config.yaml
hop_length: 160
depths: [1, 1, 4, 1]
lr: 0.028
grad_clip: 5.0
weight_decay: 0.02
Rows from block 2, named by matrix and row number. Rows with one number belong to one channel. Each number is 500 + 40 x the weight over its row's rms, rounded and kept within 0 to 999. All counts start at 0. Numbers have three digits each. After the name is the row's rms in percent of the matrix's.
# convs1: first pointwise conv (model.blocks.2.convs.1.weight, 288x240x1), inputs 80-159
# convs3: second pointwise conv (model.blocks.2.convs.3.weight, 288x288x1, transposed), outputs 72-143
convs1.39 103:500505457462524586502548481463451473527492565559512537542502478439506511541520438486554521439447479475409437471461498506532514553517504463439559548470519518458537536588496567589530474469511521455496602538494528532474527547531500490495524490
convs1.40 106:560520514486481462558483455438540461434491479451472484479550481463454567462597499491483530519549524437556491454532463519523468464410429501483518446478553542497540541513550412527508492508466475554517535536530537503489469526496537512459535515
convs1.41 105:479463542506478504522476500476547567506512478525450404549528494569545493431540416489525511444468499440536485533526513517531474501487461550528487502557449460378493549494523502519555503474479469547497555486511571536488439439509505532492519514
convs1.42 099:542508569520465461528510464544425531431489521489542559498497544553429496507480510507488495461495499511467533425520503478474475510514577519433478526464516493562494479518491509447480538557521526535538519576519469512533457468517458527480492484
convs1.43 100:491526493482551526388499553544518519478527536478546460503498563565500444479525524533398541493495458450491443550523525486504455451559548546522454530509532491460443413436492508548510483408474523514488452476522473499530530470533494418529482506
convs1.44 102:483590537437485465503462450455509530462524500498489464559589524509500464512504427518488490507519515517421490409548502487468551477476542389519468489495509502497480493475483580521446499457499556481425517494456445527430462505464451555479556537
convs1.46 094:563520418524549531518456483460548491569430512518515503582484487480497528571537515532487505526425515463539484494476475454481541447554578494507499584563497520457526374499523519576611512500473533571516516469487515444540498484502508416425488553
convs1.48 099:517509532462539475556546512458437475510459483485536516499473506481465499527544509461499549533441519493525477490538517464496571511449526456440446477415492459560465500549471543489562542497490477554507482490478452487499468434482463471542464527
convs1.49 097:532537440462501526521519453548543493527464446454483508505483489526496481516516487502499571518566583512503482462479433502447550516526526562485560511498459567565541561554485514526492486551504504495550434532557509503531471489457570498478549477
convs1.50 099:455564477510451499510547517526538461526566530571492473479497513522463530526426523504468519496496550505490428428498500445484527508508543484528472526530512560519574553536454526482487485525544449513531525506441565501487494464520523474540507489
convs1.51 102:451489474500516545521526486457522507514441566511592465574486435539418550494546485468583510568514547531419466510563482467532490528469420540497463528484509505488450483509446478552539537509489459476455510506520472451555468456486563452441527500
convs1.53 094:520484451538492423540547443460539491519508530554521510561489554550423480462474563526499461464543488461442504591533518516553521508555526516472482468470503417445477499475499500474486555526486471540529475441521437521526501491540464434458571536
convs1.55 100:435478553460439493478419492497467480472519507523509450466522483524445480541593436564511493481460464519528466434499497524527439543481462496460554497517421483556483554553508519499531440416459527455526479416523520464485451469466507463507510479
convs1.56 097:495481486506560533458494502502510519509421531496562520516619533442496453479519553517495524605501392616466565460539511506432484457478535495519483588541509435481538507538527562494530556538497525438506492460470466463488575536507530433575580497
convs1.58 095:465524491550490497496535506500528515491533484493451475530482440474468486527482495488487465510487483535430441510493509524496504467523484502511498513474503516404444529535480511524562546515443610525495539490474496431467475494525482533439447490
convs1.59 100:455459478483520511529470494474479456526523500481533512514518466560512510521471439491554560482477561574533415503518512531514520477517473525541474407493497428610486555520502523538509503528527550571465539406534475456477527525450490474517511521
convs1.62 099:467485492473484415445497508505516545484516584500515470491508547531537501533532540540517505496445526492508468494460490534598535498535521499532551507552538466488501488431567491565594484522547509500515500467541500474501474508482502573543555531
convs1.63 104:501543476541458564506519483469441506477513521432572498544450512475466518489535484459514507507508523515557491574452466523549455521492475431549517481451521471484604478434506489542523462541486525498436477587409565448464494460489490531524545472
convs1.64 094:539517504462530479510540545513496430516536487493412516527478493475469481452553541500487533442490446423510562513520502483471546539449519525526487472598484468455556517484501525448495464615462529439493550529521514461540507533552576491528539478
convs1.65 103:509438564483540571428524510468469523502555518435491470463545513462494554507521474474414405474451488472516525485516478474518444497520507501544491565510485469473491485527509483530547493582473518517533441503516525546494443520537479515515492448
convs1.68 103:457526438538486512457537532537540472488499581498524529490430604451490498497448477500518544449517485498492467556564559476528469511526467478553431410539580473461426476567557515508565541441542521502482492514481427492484476539486552438445483496
convs1.69 104:471467464550494431528500563496482507556533521488517527574498495418509464512481510501555438507491492497507459455493466509568470497562596535528557438500460486553463455514490433543463539471499565458530572476517488454457559497537475537482508496
convs1.70 096:483541550459499532517513453524492537495419496530513477478509460454478454516516478504421490482491476446470449544485440498529495456451551530414497500544448522534519465512505547387471488499450429457518540500524509496451529467417496488509517427
convs1.71 104:519472468453574485447486393463472442516493534463577547537490526469479543518487557543480509389441547543492511444488535472494515448513509503484505531526493475469585488485483544499588525473537550550532519519552541428533519556490496489441501448
convs1.73 095:602516518494454432482499532491522541477534491528432535499513468426528494462487535424559498491444448484502500509479517538518519564494575589504511486462558463519413527515505555513483432517522518543509417444447464507488394482454485479518450488
convs1.74 105:463508519449501516469521408443487421537440533460499523459553464480529479510534527514554419477483435478561501544539576536516496525508543511478498553538532496532525495530587543506504508528528546517508516505542527493459547539512462527503474532
convs1.77 101:464524510523505434483490500491543552527502523463493480544537512513519420465634517501476439422511471500493514453554496440505517396383443482478447558507424568490506510517443466566460519455572487468434484444483489493461504498486484507501568539
convs1.79 099:511497510489459515530457558548475467504472465517425577551509512457460499510479547544464464527506480509454515495536542494540405525560550456513455481439507576456517520478481536417499449485449507522535454555501519499524446470553450523518503404
convs1.80 103:548563479405520515530490452434443525478534518559437513445424559471535466497524513505512480481521528473467507513459510497546546535541497464555532529523511491485466475497549495491499466472404499529527581496461479483557549437493523530472491508
convs1.81 096:476537544466501529413486542519477502472514467529569498471481513477530558490568534403526484441517461531415491512530529507512520528619485526546545436434498426551489506489515470487505497502535510474455508565501500474481519474531454573564495448
convs1.82 106:536534473512476454500492492545557491497531570523497530499450516485451469452536477423539506495500526468488396540485484528499511451542518500539515555506494510519462430407435487458496496444416473450550559462504499414407473483526518521494489522
convs1.83 103:479461487438456464586514496484556465500525488498472463553559515544561477540527529506503509553544540577495533515518433461456435499492488514518502498440577424515545447425478503510458499509500503496554516524467471476548451494565427495462515492
convs1.84 101:492555566488543483530504516465418471597505456491534520513471506532469505502446626544511419544478495548494550496523518594526518528482484431570451524526488509491507523539597499473596512562542488496514585478495511440498466524460506486551536515
convs1.85 102:430478508509502473541467492516459604426468492552488496519443522538438506509572491518499494528458470587534523527492501485485534513571444462496456433571483460406506478552501597475495515547520497483538440466479563597505583418521476481502539479
convs1.88 104:515423534451503513518493518444490591464511481490539529522523518515493469481448533549478498616477504419487482500536543468499568501496506450425524521475463467522512494530550522486516459424526555527517549486528541447586497473480428573486457503
convs1.89 102:541528488440554497510589434499404492487525551475464415480500517496492538542466443521514471509470465550472450558554455390479589508532461497471492490540513473521486404532475499549530512522540462431501483528474473463580567547463472507476442517
convs1.90 098:471489497510556460531530487520563534561428540471484539509536470575501559515493526431493485485520614549469489445471533485454502486487524515478522407474478543471430514515515583485473501456475478453549513476394489531394468553545488488421460496
convs1.92 098:582469435476456433513478446449476426488486463492526473546481554478416498498551464465486506531551513507512489516525426475488520467519425448467572533507511432550501500471462513527505435516471473529481486509477534486558446496553559572620523534
convs1.93 099:496555437570436479539506431496521508438486452537538485505534499476554545521499504583487476527477498524461495490451476486467525488538537501570486507561499580410486512544516499429565574548535562516494504534537393534522477469491500537479481495
convs1.94 106:486527525506462428487541519458549470496479507536526486431460526519466547539489464473518502482476447562474548568509534554489558528479531502516528535485528543482459507537487489431479427396484538536417530488529536457498501496472440485422500521
convs1.95 100:529540517447493521522509543543525484484490398535450495480525475469464475558539435547455520485501534425451542488478536490439443541458502520465560517523513544493444526472492640530558490552591472516508478508490549495554410468521486518546523486
convs1.96 100:475576488468551508480501541514509565510470536424492494566546441482520486511464518512516475489502461516442490517550481520571500435550511562478506471478471478443509508523481504553468471478487489464492504520472472465487534543532498417461496525
convs1.97 099:451523535565453535554489469447491411556477487504491515445473507491469560566545502523456548493411512541476523533541445521550501558530495527482524458475522532539533506471470477532496476514439483467468452497474558525437436489475463506566517469
convs1.98 105:532485549444495510603462475480494462511517480523503482485523469510602441512470495510471439536576501549459435505464497539501449473429449463480558471543515506571410510496443572532470511529542507494518502502528498511556574528471523555460500537
convs1.99 102:539528447483526472500458504521524494551433432490454494561448484555514507498535519538516557493463402546499490537510524508505446502451506472478467453456514466506441540434517503520411533501491465502537521450562475569596484494541406510448458470
convs1.100 101:483472522442517567403527501480503527512468494480469467565540467456502575490444596504506449499464516401462530517433549513545468504512544462568504529511530457575491466463572564522498539460427488626530589579509477488499521512433497531419511492
convs1.101 103:464487450434492522469514519476482521528468509509419494471607482487547532522488471543539499538574419599550499517480523558524534471451494508542605478496549518552532500512549511524500551538530506453487433503510511568444442501562499406518511546
convs1.102 096:567445516494490498523531506494483474459570484531367562515540475565528457472458534534527526447562470540548457524475540559521460462488499487534494541499520586548533432493581485468468561475480557576445521500486561518541545494535557486508506485
convs1.103 100:453469533523533581519463488506449445457590504464501562515471485463472477503461451519490558477491527514452499514449557542490572508550512508512479431469493505489453529447480488502471522532476483484586490518507512442533509477493582431492497477
convs1.104 099:567600439441550537439479582533513466531499443531478515526527561470474471475474554559463435537456561486481509575520404498418444515511471533477530551536497456490527521507497540546496573537537521494491500435480451620431490482563511535478500489
convs1.105 095:518473526506497539505441521464482503492407467516470486536451481533444508530479546497518513500528450465578535513455420455557557500422460535528509495534528534509509471495515454445522542481508450543410549450474531559499495552551468593484500499
convs1.106 101:555491467454507396546493555506513515432521527480445513496526510421493511461552575470502444525529459480502509502495476517437530528519470532521515535555487496516470523582518513461507568446532540440499523526538489504503542424437538471480513527
convs1.108 101:518475544563507482495468535434482538539531531534470545486487529489425552478499510490521412569550496457489552501521534486534484468453502521497463551418522455518471471583536595505589539487539505560509511536593551537427516487425516542491446464
convs1.109 099:492535476484586479474499454547514517435480527520444519487556529575486464574475468458516506456459587522527457500515415560475526457458503436498476479575534552422441527536406591495489513505511430395564493465503564484496399535543508519491547502
convs1.110 101:546498562489487528490472512432534467462517571460551525418501460568540535563428562524454417503443508531490529502540518548492397555462549498525473552518497508577507495486560459475564478485570554488481478453558546497526494572459471495456529556
convs1.111 099:536554511470518564531538554486451432515542483515550516475428483514428519556486524465504485488514515523509535509512480439537472508522561419459518545457550407496449500456506433524494491549497424576522487560509594507436541461548482485512475541
convs1.112 100:507441540525458561517521456469424534512494517449519497552519550457528406537470529462442500484484492482568480479436489500479462516478554503546482467493486449489514556448491477481422497487520494472528516510461487391438487564548581419490499454
convs1.114 101:446554482550454507603578475469508504505493412475506557448542520556485500511508495501528439469535458416532588413459473541517560514480513512438466441518478434467495556526538505557514471465504496471656548533513533497412498559492470470546494483
convs1.115 104:559518470466418460492487519487478459502488500534550502478577512486534431494487519584502493476471484514477520551507470538451537527481473470457499510495523514549544497459468540532449437554494533523480563548543435508512463565496465504488518450
convs1.116 099:498549479476555437426515453523546439472479460482491554556470502507456508465538511461492573568481476444480530435497458453488476565502576485441479465474471467462483524570518487529451560491514491528507427511518542517516503536492515518540517426
convs1.117 103:538438470519557489498513551556541459554491525556480533469435528454519502478526457465480432459560522467504540506500567516533489512528524476502465531462510518499493566488479527444515457526473468553547431467434558484478526565462462493548433484
convs1.118 093:514466491517502456457441463499472551537570508511505526491494483515520550437431521508457442582441459458437542465466517525514499508538500427483546465490504499477419448561459475503463473525585473551495484522483455485460469478523516528490485581
convs1.119 103:484540504536486501454517551425530455510498537517517390448491543545477488483443572553500508469479526553613501503511519450492499478546442457533497488524471472472493558493475537419540501605466495443550515487513493508458511513510519553547596482
convs1.120 101:489469524500488506453542472484499511506504468500477555490467457391544464470521441542468478552507496499508477510508540478470588477492506481438411474539448558552480424505512455546507474480478530416505556518519534493504530452567566451502488487
convs1.121 103:494453390502492480460559437485466554504448479502489422460491514513469574460482503376546542522419467523485494497565470500500500500460502500506500499570486504523485465430491453465525466595446518488516465529569547472461541490466445555494486443
convs1.126 099:515531487514472513487428521576510478402527624464546509578455552567504460502541494503462532422484480564450516525588530448507484483507492479548493470537526496576504442568483507414469485582487486476540519456506443502509555485536429460480554532
convs1.127 101:508530512499512443561504433525536488461435483471568552482491583514489551458424502503490644517404516472515470538542493510502527443453515471425522577540557420476486492515521470522493477508512517425455457447472514537497480440542515468529501524
convs1.128 099:467436596472425522496441561546512505481463477530488536502511495462515519529466468488494454512487520533497426448497500509458462482466548452523530487418502574545502470572521527446434455440493508528527513487412519460471514566525547494499483489
convs1.129 101:444448507549552438544478497556491487496427516450519565559511463485485468448522527432542506439561438497483529553514523423481521493491480540527536510548480563391534460447563546498536438469454463511441527519548480456522478484522455448525509472
convs1.131 099:401493523491441439381448534522513448532496492522426447474542507606490516521489474508534479542522554515514511521502509511595483522506497491550534486501493476482489474464514552480542497553524483509583577521482472613472486518516458481424445454
convs1.132 099:443559551545578508477508506468504480555536516510556522502439477494568551443475503453519522492458478414433469439529480504525475500472445411503540511508457448515430518480463495528502551486487531526514570562453503456531448443491535552527470406
convs1.133 099:472498543502577556546438557553542478477503538494469522500470520496451461503542507482495534542486488446464523474510515487547469491461497571493460499467520444471564527454486477509541477523462422505524513496501564491474477445485451561485558507
convs1.134 103:516565466503530600497529434492489408509493493444485550483390494529429472460534448463535534524530523468515532621545467590485458460498585514498558454471477516472485486511484520519539535484448523526526488550535453551590503573495498483440447474
convs1.136 100:456448535460513511488526517517558536486587532397516424490563495543474551455429490460447498574519475499495496530541534470544449469573548484459540495436548520467509508528510583539517450534514498512491468549483516544429498498511440498553527572
convs1.137 098:527472541437539489498491563564582524515506453434528484503489487464483461440483512528478482484424541454519511500517514607553440493558534537513468528472520449504523497429522429494565511535499525466513541531512596461490492495468467473492545445
convs1.139 101:472475506456481486455407505445446505517504511460499439463466486439512532492535506456521559485498444464597482535471524487526471485438467450413520493519509496554486530462490490476542509502450511491496470419432405481445498520456496494533573543
convs1.140 098:488537496441432510507485461482561487469574449505530438550478440502533466505457543495458484512529478476559493583487533494513476528484574541542433564491509417445475486518534484485519440446507567497480434512489463498403483511425514431546487530
convs1.141 100:527460530553484468589538497482440524492465599524523530461450488526551514470481490423472516471516540509482453499542461510469401561468458468427531503512491492459441508447490567529554485430529493470468498511500495558485475548579530512462518511
convs1.142 100:517546509497527563417551489473484513468548520510501446455442516524442425537510567531483484515569483488573476519481513475531517501511361488588516504482459541496548548520527539448469516515514543555551525506497509523530503455561499491513474492
convs1.143 101:513407485463499531445485497529530529538435546526530495470530475495474453542513542548452485590499555521553512531538502549493537496542495508497550541444505432386454535499477493528505552511460499565468412497419482563583515486493526504475511489
convs1.144 090:509472511470561512449494474493501444418479522434510553534493522558471493469494536432539498494524532550466447504469488500488439485555519525507474479477526490488479548510456497444550564488456572459453500465463530479526546455541501467548565502
convs1.146 104:498491493484440434486523463414509468428580459483509512560568453545448468478494493456466548450549452470543508533472476584516542424581558470456484418478467446519443436397557495450561469514489554506565527523449507479527514497509507469485526457
convs1.147 095:552591509524513500521539523431515479513474486459532468558457502536531551497419556508484539520428450563536472503558473510556459546555519417527552539538475584455482518467491501459447530552496536458442553541508605517404480536518490481559404500
convs1.148 103:494460500498528471504519482553568533615420506485451538555550453529606553501484471392471508507529437484482479539425489509528546499516433482521457496488488455524491522467531483430537486523514450473536432466570497485489492477455540539509479451
convs3.39 100:546425551442497506508523522582445468519529496459489476532451587442462589554489453421463484431491451485518520526426496518436495488435516501487444466477485408534417482549514488462482543508539474470490472450519500495451
convs3.40 099:462474528508436476503505557486495438511434496427488479527465485525489511457474539437589439487465517516464445456517518511453546456484497579503476515500585498504516531490503455496514489496514436518454493519535447471566
convs3.41 098:465538584446480490523551513476564494534537526507427512418441458458553542566498518493512469589462448517492603442519495480508449506539480531481571551584493479552521488518536572526582510515494522450444534448478561474518
convs3.42 095:454532544551446518507490511507590546541486503492577550519528472568447495479527560544514402473610564464486474501484510588498534583418561578541416483523515495397473451456514544496522562513533482495531508552502527557497
convs3.43 098:542476441575509522518535470490466512480444526513408522572463564553509474553530472492504444556535471533517551567489520486469495498535534474448481572573461525526541451542519509513562473500455548506548507556506500546469
convs3.44 097:435446445477474531487551560493435552538510512472575507448522536474589417590462503503505457515452517484502526495575515480448515520472455423548507587443471582553449479488507511562505522532455495594531552563406518503499
convs3.46 097:434484490566532495492481494565548498496498496503511493504547501415487466513540465513512464479483491472507514512471556521529436446449509485492494470524516484448526487551402504516499416488465536442539515452483488512532
convs3.48 096:438473466485474458455638484523460503441484523519466510505504537512492530484498439478541491554474492487552509479446480528536508478508476520500460487562548492471479500441513487517547401511423536490577514504469545550550
convs3.49 099:486529544529416434514514460452561490556533509495487486504493486506481573494491466517494530418464511489562490515523518481474469468518495601587503460477470507460501496579525509480465496505570537506457483497481455570432
convs3.50 104:535470442456521537514470507482474508481496502481521516483497523536507522470508491517502454481517514502503532436512454436469472513483546542489534464566511455516558564501522527513544512480391495518513448515507547545561
convs3.51 104:532493465517469483474489463494507500469463550504446527472488447504413489562433514534410448548524574442526497455535500494541532524443563500502525472525524500511453445411470506423522469506497535552420472510487505507481
convs3.53 105:425524541480495487429496481547517523494529532583454512532492521451449478469432502475508452523447448507463517494555568482523447499467404452459517446585576508459530526461585485506491465496464537536536526491470502519560
convs3.55 102:450454523546603438486514446547414503442459483486503492481506531559502483463551457575514526483548445489508532498507479481444452487500540475477488481441556425503447415541517476511457545497485519508515470535494476519483
convs3.56 102:486468462465449430525504529502535497520520461500502512501494488551454443592526571496455502573533527453413473493528475484528578440454571555544469525505539500508467545463487468442512516494461511463522482533449459511478
convs3.58 102:483507504518484520571467530499507568560552456424509537510519559576514512501542497475509500518486533579481527512538511467441490506413470427466503534557476416519527556462520490515492497491442485529569469481535422622534
convs3.59 098:470499479454466505519500444473526525469535532420511512532463511417557452536541519504581509547539529453476488514530511482518432502517536480457519510531488367416448492560487457472521441478558494552489508443491509526442
convs3.62 102:515422520443551535537542480423609408503524561467546469507448493508469510432471524543567493488517398497490504433488516493491519471539467490472580434477506476500592499525532504561567534473543528422445480517524500563530
convs3.63 096:561448513417532452560564536472512561511504545455492491480502495531538504493442508500502495584521538507514465481512457525506541524497458539534514479522428459440479443513507522444505511459457448511564531488431530526403
convs3.64 100:474519493568469549515474516404485481527482483454517543459533439565540538486509508519490537533541468476513505483495506493429454481481536479494431424481507528487522556496584537484473516533516532525515525556545503486507
convs3.65 101:480511444529536474491525543522543505428478455582501492505444532501454473533510480496509454498516559554532530493504407479512545540528443456466558590514509506450473520448545482499481534552509487591527455495502521517488
convs3.68 104:517487490482556490543490514454463562477494453502484570537547423477499514447554524423484475577471475572418528519453497476505421502548488466468549495472521464475499515555513452472505549525494446439502495521450475489536
convs3.69 104:486524509542489437520484502484460551552439535512451484504470479450524463495523432486505451443509582539501487486471475497469439470488560526542528523509482482516443460436543523555537512447459483541473557558469550449504
convs3.70 100:521494517538495482433517543558508508495504502491490477531470556489449450464516512499500536489587500501542499499518526500550487481525506515449467559527511491533487456482469509543449545437460396407588453461451467581545
convs3.71 107:488448565508495550559400516503519512549541495470506562509525539593524494543529524523542511453462475491533481391496566458564507509478489504538483544476508526471556489443533490480565488556432558505510523502446510475501
convs3.73 099:547489455478467458426492534428490514548547548455401529536541526454512491564535533506478467485471463526514548522528556525472503470529540543495504472483488562531441483474488533461460508545472495492461444475476445480432
convs3.74 101:508491431540507482526522518412491500487478469540480430490424478464545500491489523510493533495516475457414472488513540488417469534520503515409452487467446557460523550518448568486438467521498467496452532522497503463475
convs3.77 101:496510527540449547593470485492533530514481592487523499501502536601512471601556461464461493449528478475541453519409453512520575550451502488459510517539514463466462492511473446468521485494535489568498551497520499541487
convs3.79 095:549508541514520454536475496550533546545407508479548524531470464451393482480514481545492510540507543484504459397501485464569516523504496555513512470493541518538457463500513458536439514514497468410552466480474548551412
convs3.80 100:515530529426526522512537461498435518442540513562571498438537440439465520502509516409408458554527512503470474476570587561524478481576526586463494605548500467449374519526547434442521481483488567486522560500567486499532
convs3.81 100:491526509515504488436502506524510519489495511499522570426462521546460530508528553516448452503533479489449556567527513512500496481511490509509497439559451486565475498548524493534491540464554505518492455543378521512461
convs3.82 097:466468509477469466472439472556471491525426544529486447441513444481510451508465531562479526469518531585481493522545536434479525440489525547477497517520596492582479440521487481516460533530574407496486535529464513431525
convs3.83 102:510512508561472479462531538484562531513503575506479467547479548512551473439501488480539490485492537495519468517529458582496510478490528487484508479514546481538462486498532494452469518496520490452441534453531531568450
convs3.84 101:477490439462515504510510504501508541548496527479499470410509572515510511515496437478527515525472404567523542610470511437508487478531509443488500511543462459502493522489521484424484501434452521464529491416462485474537
convs3.85 104:600555520543494511465474493523447476567497475467478539509573534482507498493549547474552455482503452503427413492515444448542544503506475458495491531464479565485491484540561516444465504463516437522473530515644434520478
convs3.88 102:494564573497487524453456550464484630456506543546558491467465409527538502490497575516498513533535523513439521505549454529543489455531510478471479553499545526503516449524489476454464429518366385437581461545523509484553
convs3.89 098:480541505464565488468441536475545427510550447515532544501514480481417578485518469564444519496514502532494476533518444548471498578480539555494454466500408419469465543520468510479563498390534491508524487561484556525475
convs3.90 099:518456506427528512545478460473434513414532531493500523535445505528521491510516510406517621499482502532491471472503543546518427538478513495491508495460421524469505527524457533488406499479499486559450494495450503456505
convs3.92 102:502527462461535492401525460548544521468518593537469548532517540464482447493516462484475513438480454501487473467423523528603484496527550495468492495452510442496495515540472507437482461490479487513552420471471528471501
convs3.93 100:518542464486565507490513461514456497552469471482505439461505463472532505468533464505480465468390512502515522506469474469456443539474514490483515544488468500465468437446472459428499456513459471559461503488490518463435
convs3.94 098:532468541474510568488388479544479479454490499471522451453576426545494476545498507518514548573542452457530462516545455532545490446515517501553460529542486524483433490475485505551542458441464526465540509565530502520454
convs3.95 099:511465449421484479434502507490476518502456536540515483534511516515482537503517465492548510521601448540477534478563482501542432500484467453456480445483394531516462489532479462487516497513449512550495451487545442437560
convs3.96 102:502440584493445535489487590569556507467553484525511564540471542483508492540533444451471563458519445570539466501475512445530512513503478585454509508522580491551446546546516484506559468562470509591481515460434484496496
convs3.97 100:487477535463583533462429499496554487469520487536535507480460519553508553492465492484473467461529489486408516490509523542522534474452532509460491509504495523459467540583478479497506525453476504484595535520487549408523
convs3.98 099:485541418505505530539501554506471619461616499532522407418466566511523417534504556394522514476467454528470462567519483498458472511531468518556495418519480522475462514493457561495508460513546532436495461477527417483517
convs3.99 093:519461437505509515494525518454465411504508419538445478523497526571456543468497525462508502475511440410472534562499432513496536519474444471485452508545497533522471499518513434501464537482466471539532511423481532465514
convs3.100 104:438568509479441552420447530447489434515539480526556516519533466566517504462544496501441459498508439440536568441556480505508509446480484544529561482534493516536531475476527484535461495422479492529498579517465562488460
convs3.101 100:482470514416426481542560466465436485475398514513489479535515500462510435513463513434512496515467476459539482469431446468483511512461481574570538509485505436595479472541516440558512482527462453521462494528515569466482
convs3.102 099:543465408602465449520556483465443473496459510494501488432464514486409622520528452517498485446521549520467563533505511493554562494485472564511479513487531489472477486539466560523505399573506543481461548484461500551443
convs3.103 101:478555506511476480584593572471487537534402470493461451472498549507494513403551477529451495469478467502499504521502482466498521528525476469489467566475528568511515477506504456442505577506484496520516522555442511546413
convs3.104 100:479532463455426527510510532474468520426511498504484487574503471478510511494467550535533479432516467511494529460448502474494547552498431599525499529524454526421487502469476431508502504474458503498418428548455529450487
convs3.105 097:506519547467482517406496469524449499418465497505513506497491460536477497489470504530547412496525466469487514586468503427525482527519568479497471450452471541477480552478494482490509496535423558517470449499521519435570
convs3.106 098:503470532488489469558492531470509510528503423505474520487448536533458461521458464501554464501518413486496445526551511560509540496523511533465496514531529491459477473509509514471406459554483510525435462481454491465521
convs3.108 098:482518480557497475446543457521542506520432472519403453443527438482543546575461539506500522520492515469503489524478504513427464540576490455492503571466496553570494445557530442464467470466505523513539500513442558487518
convs3.109 102:532527487508556478575472519436518563517431507515510475555490492496441553523524487491429504505438548471480485476379488495461469497488505496442406518574549488488467453578528527425446509544523468504491524537455520452501
convs3.110 097:483547484530436485463551475434418513465467461519548589458408530504511562534529503466478464488502461487547454571584490424468491450486458504435548504460493583523458473509527465499553571499462504518455503482534466538450
convs3.111 094:483485551433481564530476482525483543545461514569542443547570527486521462511512501483480496498468487508490567451444504506584475457534463551471485533527581591547440486480503527518536502409472544484510506458507449473543
convs3.112 105:477542531477544492565497528522500452459515475547543509498466474551441622541455496500457502475484577451546453518479519493433553538507491566563573468476505532440476541449452483464488599561469466518464526524558470515497
convs3.114 100:458550503483502569513535412563483435467486515452470469516463591447458517541474570516535489536474498466479561467400520533504537501428437508520520510457562518499451559504484484480467477527496471525480445458455531475520
convs3.115 102:562560554393467412489456490530580525529502508576435453370523535500443489524472498465525443485493509427521494485467441491465552488522471495465468439477444434554428562517454456492481534530450469473491560461450558531432
convs3.116 100:441520505473477522531497481462470522525427491433498467470525511587505504497511509537514483442466512470516484510480551507497417493448415497466495440551518564553490516577525510538499480566395555461522498521531491449495
convs3.117 095:486502507440503496492485471521532471448466487453443433510515553476467459493488533497492568460519522429506565483527444484495511614475509446477513471464513432510599508422449476561480464467520567502496475450485558513550
convs3.118 095:528464483548497488475566445512458489515526487521472510556461544571538478555465445493459468458534489535450527602435471511543487491560472468498467532502475470510584536496458405426505517470515518520550544455482491472479
convs3.119 092:513511452421490528530490554462432485466511479509483527456461455478462499546555491482515476472550476509545625492537535479466506418548475526483465488474490543558486440533502364561489467489474482480513474508561526505548
convs3.120 104:527483515534472445455546540554460515478491482485434488603448481493559485441446494499536414519602475578363452510508512537448529489489530578493445543496539455459481453584471465443484521451499457516424469554513544577439
convs3.121 102:484521485564519487499465545533523499472469530495555512474499487439493474573517529500486492530433564550450556463460481501438599520509491548465528480491527433507467454432468502527462513479535504476513510425434491469485
convs3.126 094:554544539594525458518498523424560479498514524471473482491504417507455605507465544557472521491563536547493465506494436500489498449465456464485483536612507485459465465494508480469524428557506517501497566529529502472435
convs3.127 100:458494495536533510490543438500567475501461493525477545473491536547508499550521496589502520511507551571577536438469523523449573507501475476438435508507434560534549516494524487474522473458505529495480533481489449490487
convs3.128 098:572503524491479559549541482619481593470537502504481515464483583502497552531497463520378561497491553440470474483529508570509491545486498536473522479535533541494497457512546490520549459478531516462486483551519528552426
convs3.129 102:497481499483496535418507444484498574520543506464468554460494418466475457597538455523478494478464507523575525446476428506540508552513557465417546529504488485577544462531516488498453538480437540506538474568504394494541
convs3.131 095:496525521503457448520494530531535579486401496580566490444574458520559514517521481493594568582520475519418512459499474458472455476525420558513512532517516457526445492481507506453502448560502533501470521544453447458571
convs3.132 099:449576479558558506479491516462499488508541458528530468545496496478497482541481460489567460516526518562572489508448556473427424525451485474522462463547500528511408514517498461531498467542547490528555559477501442443500
convs3.133 101:531487489513512469524437458567483536504499480472514534531494493554533511515523462599514550478518510491502485467479486466514445494535596492450526470510489515551466476518515429515484494553480511556457477528502488491503
convs3.134 105:492417498486491470491469470534500493519473445489551501506461491570547464536479466488455529460506498530432553486516591527516492556479474518483435478519464488500552521527437435490528449489487521533544536566496473512461
convs3.136 103:535496507551558519440522440474471521453548560546483553524485542532474459515432540540544502456498492481549533402457576612500517471503470478494508526506515422479473489506527491490528546458510494526551491452492558517492
convs3.137 102:393560463482515495515489528501538476489436556512450571493491508500523558474498553417497476530521491434429474514455498539527445521527485537557492533611524557455524524478509467509490534507523487484528540428460450509474
convs3.139 096:517500469566519498499503525507528492536494463546493473487447506478463451439557583485518558447437450594457480562501507472474437516523505527465512444453482440471523494486595479575562445457515469493518518519503554497496
convs3.140 104:530535426563507508548527506444568470469421500496459527580412536471454445497543534502563496538521485442492555549538528531418537546489450544533467425509543504557485468469530497480527465516501523466526442501422499523535
convs3.141 088:454511554480486477477524506524570560523541506445560510597499531463439470535541452536507506533453589420521530477455463511486583469565498518496400522579494539462532540542459531486503487507490523483529519530489535554552
convs3.142 105:563489417467493386567494483423501517486525417518425550563500483451532512503535476486522511434559425511549493523463495532570556581500464570407521526510443506477428448475464497523496501470559559554500477558471459484582
convs3.143 097:549510548422448582493483525463511512477484447520469473489523443476487487490480550485520487539503511473531473514547533501525472495393500506446510452459452435509481532556463480422490469508498481475419502467532490484490
convs3.144 088:491504528448470490540574549540526478546502418526446520464519505433498471530440559357485504501517559517543525555500562550460474508490513485491510466508510561501450533467545440540476501498516465490515534488444519469547
convs3.146 102:501540511518498461505454580507465526573474528485489464503457468448561506498488496424541470516499460472434477501450464562564548450463503420532585477570528458506521534506474556444522467493502535478524520506498544452501
convs3.147 095:505498570561480478500499518563469524471511484476533504473470520491506508560511488538555461523491449473469481466533514425481476430537517561497470498522550520524483415508475468558434502457521509520565462530531585581465
convs3.148 098:594500540558505527527507508556557496469467484507470502501525476470487580510381489488464504487474597489433538455461516467497534472502459503552464548431509502517549500526453500566568513440540472398445497428465518565540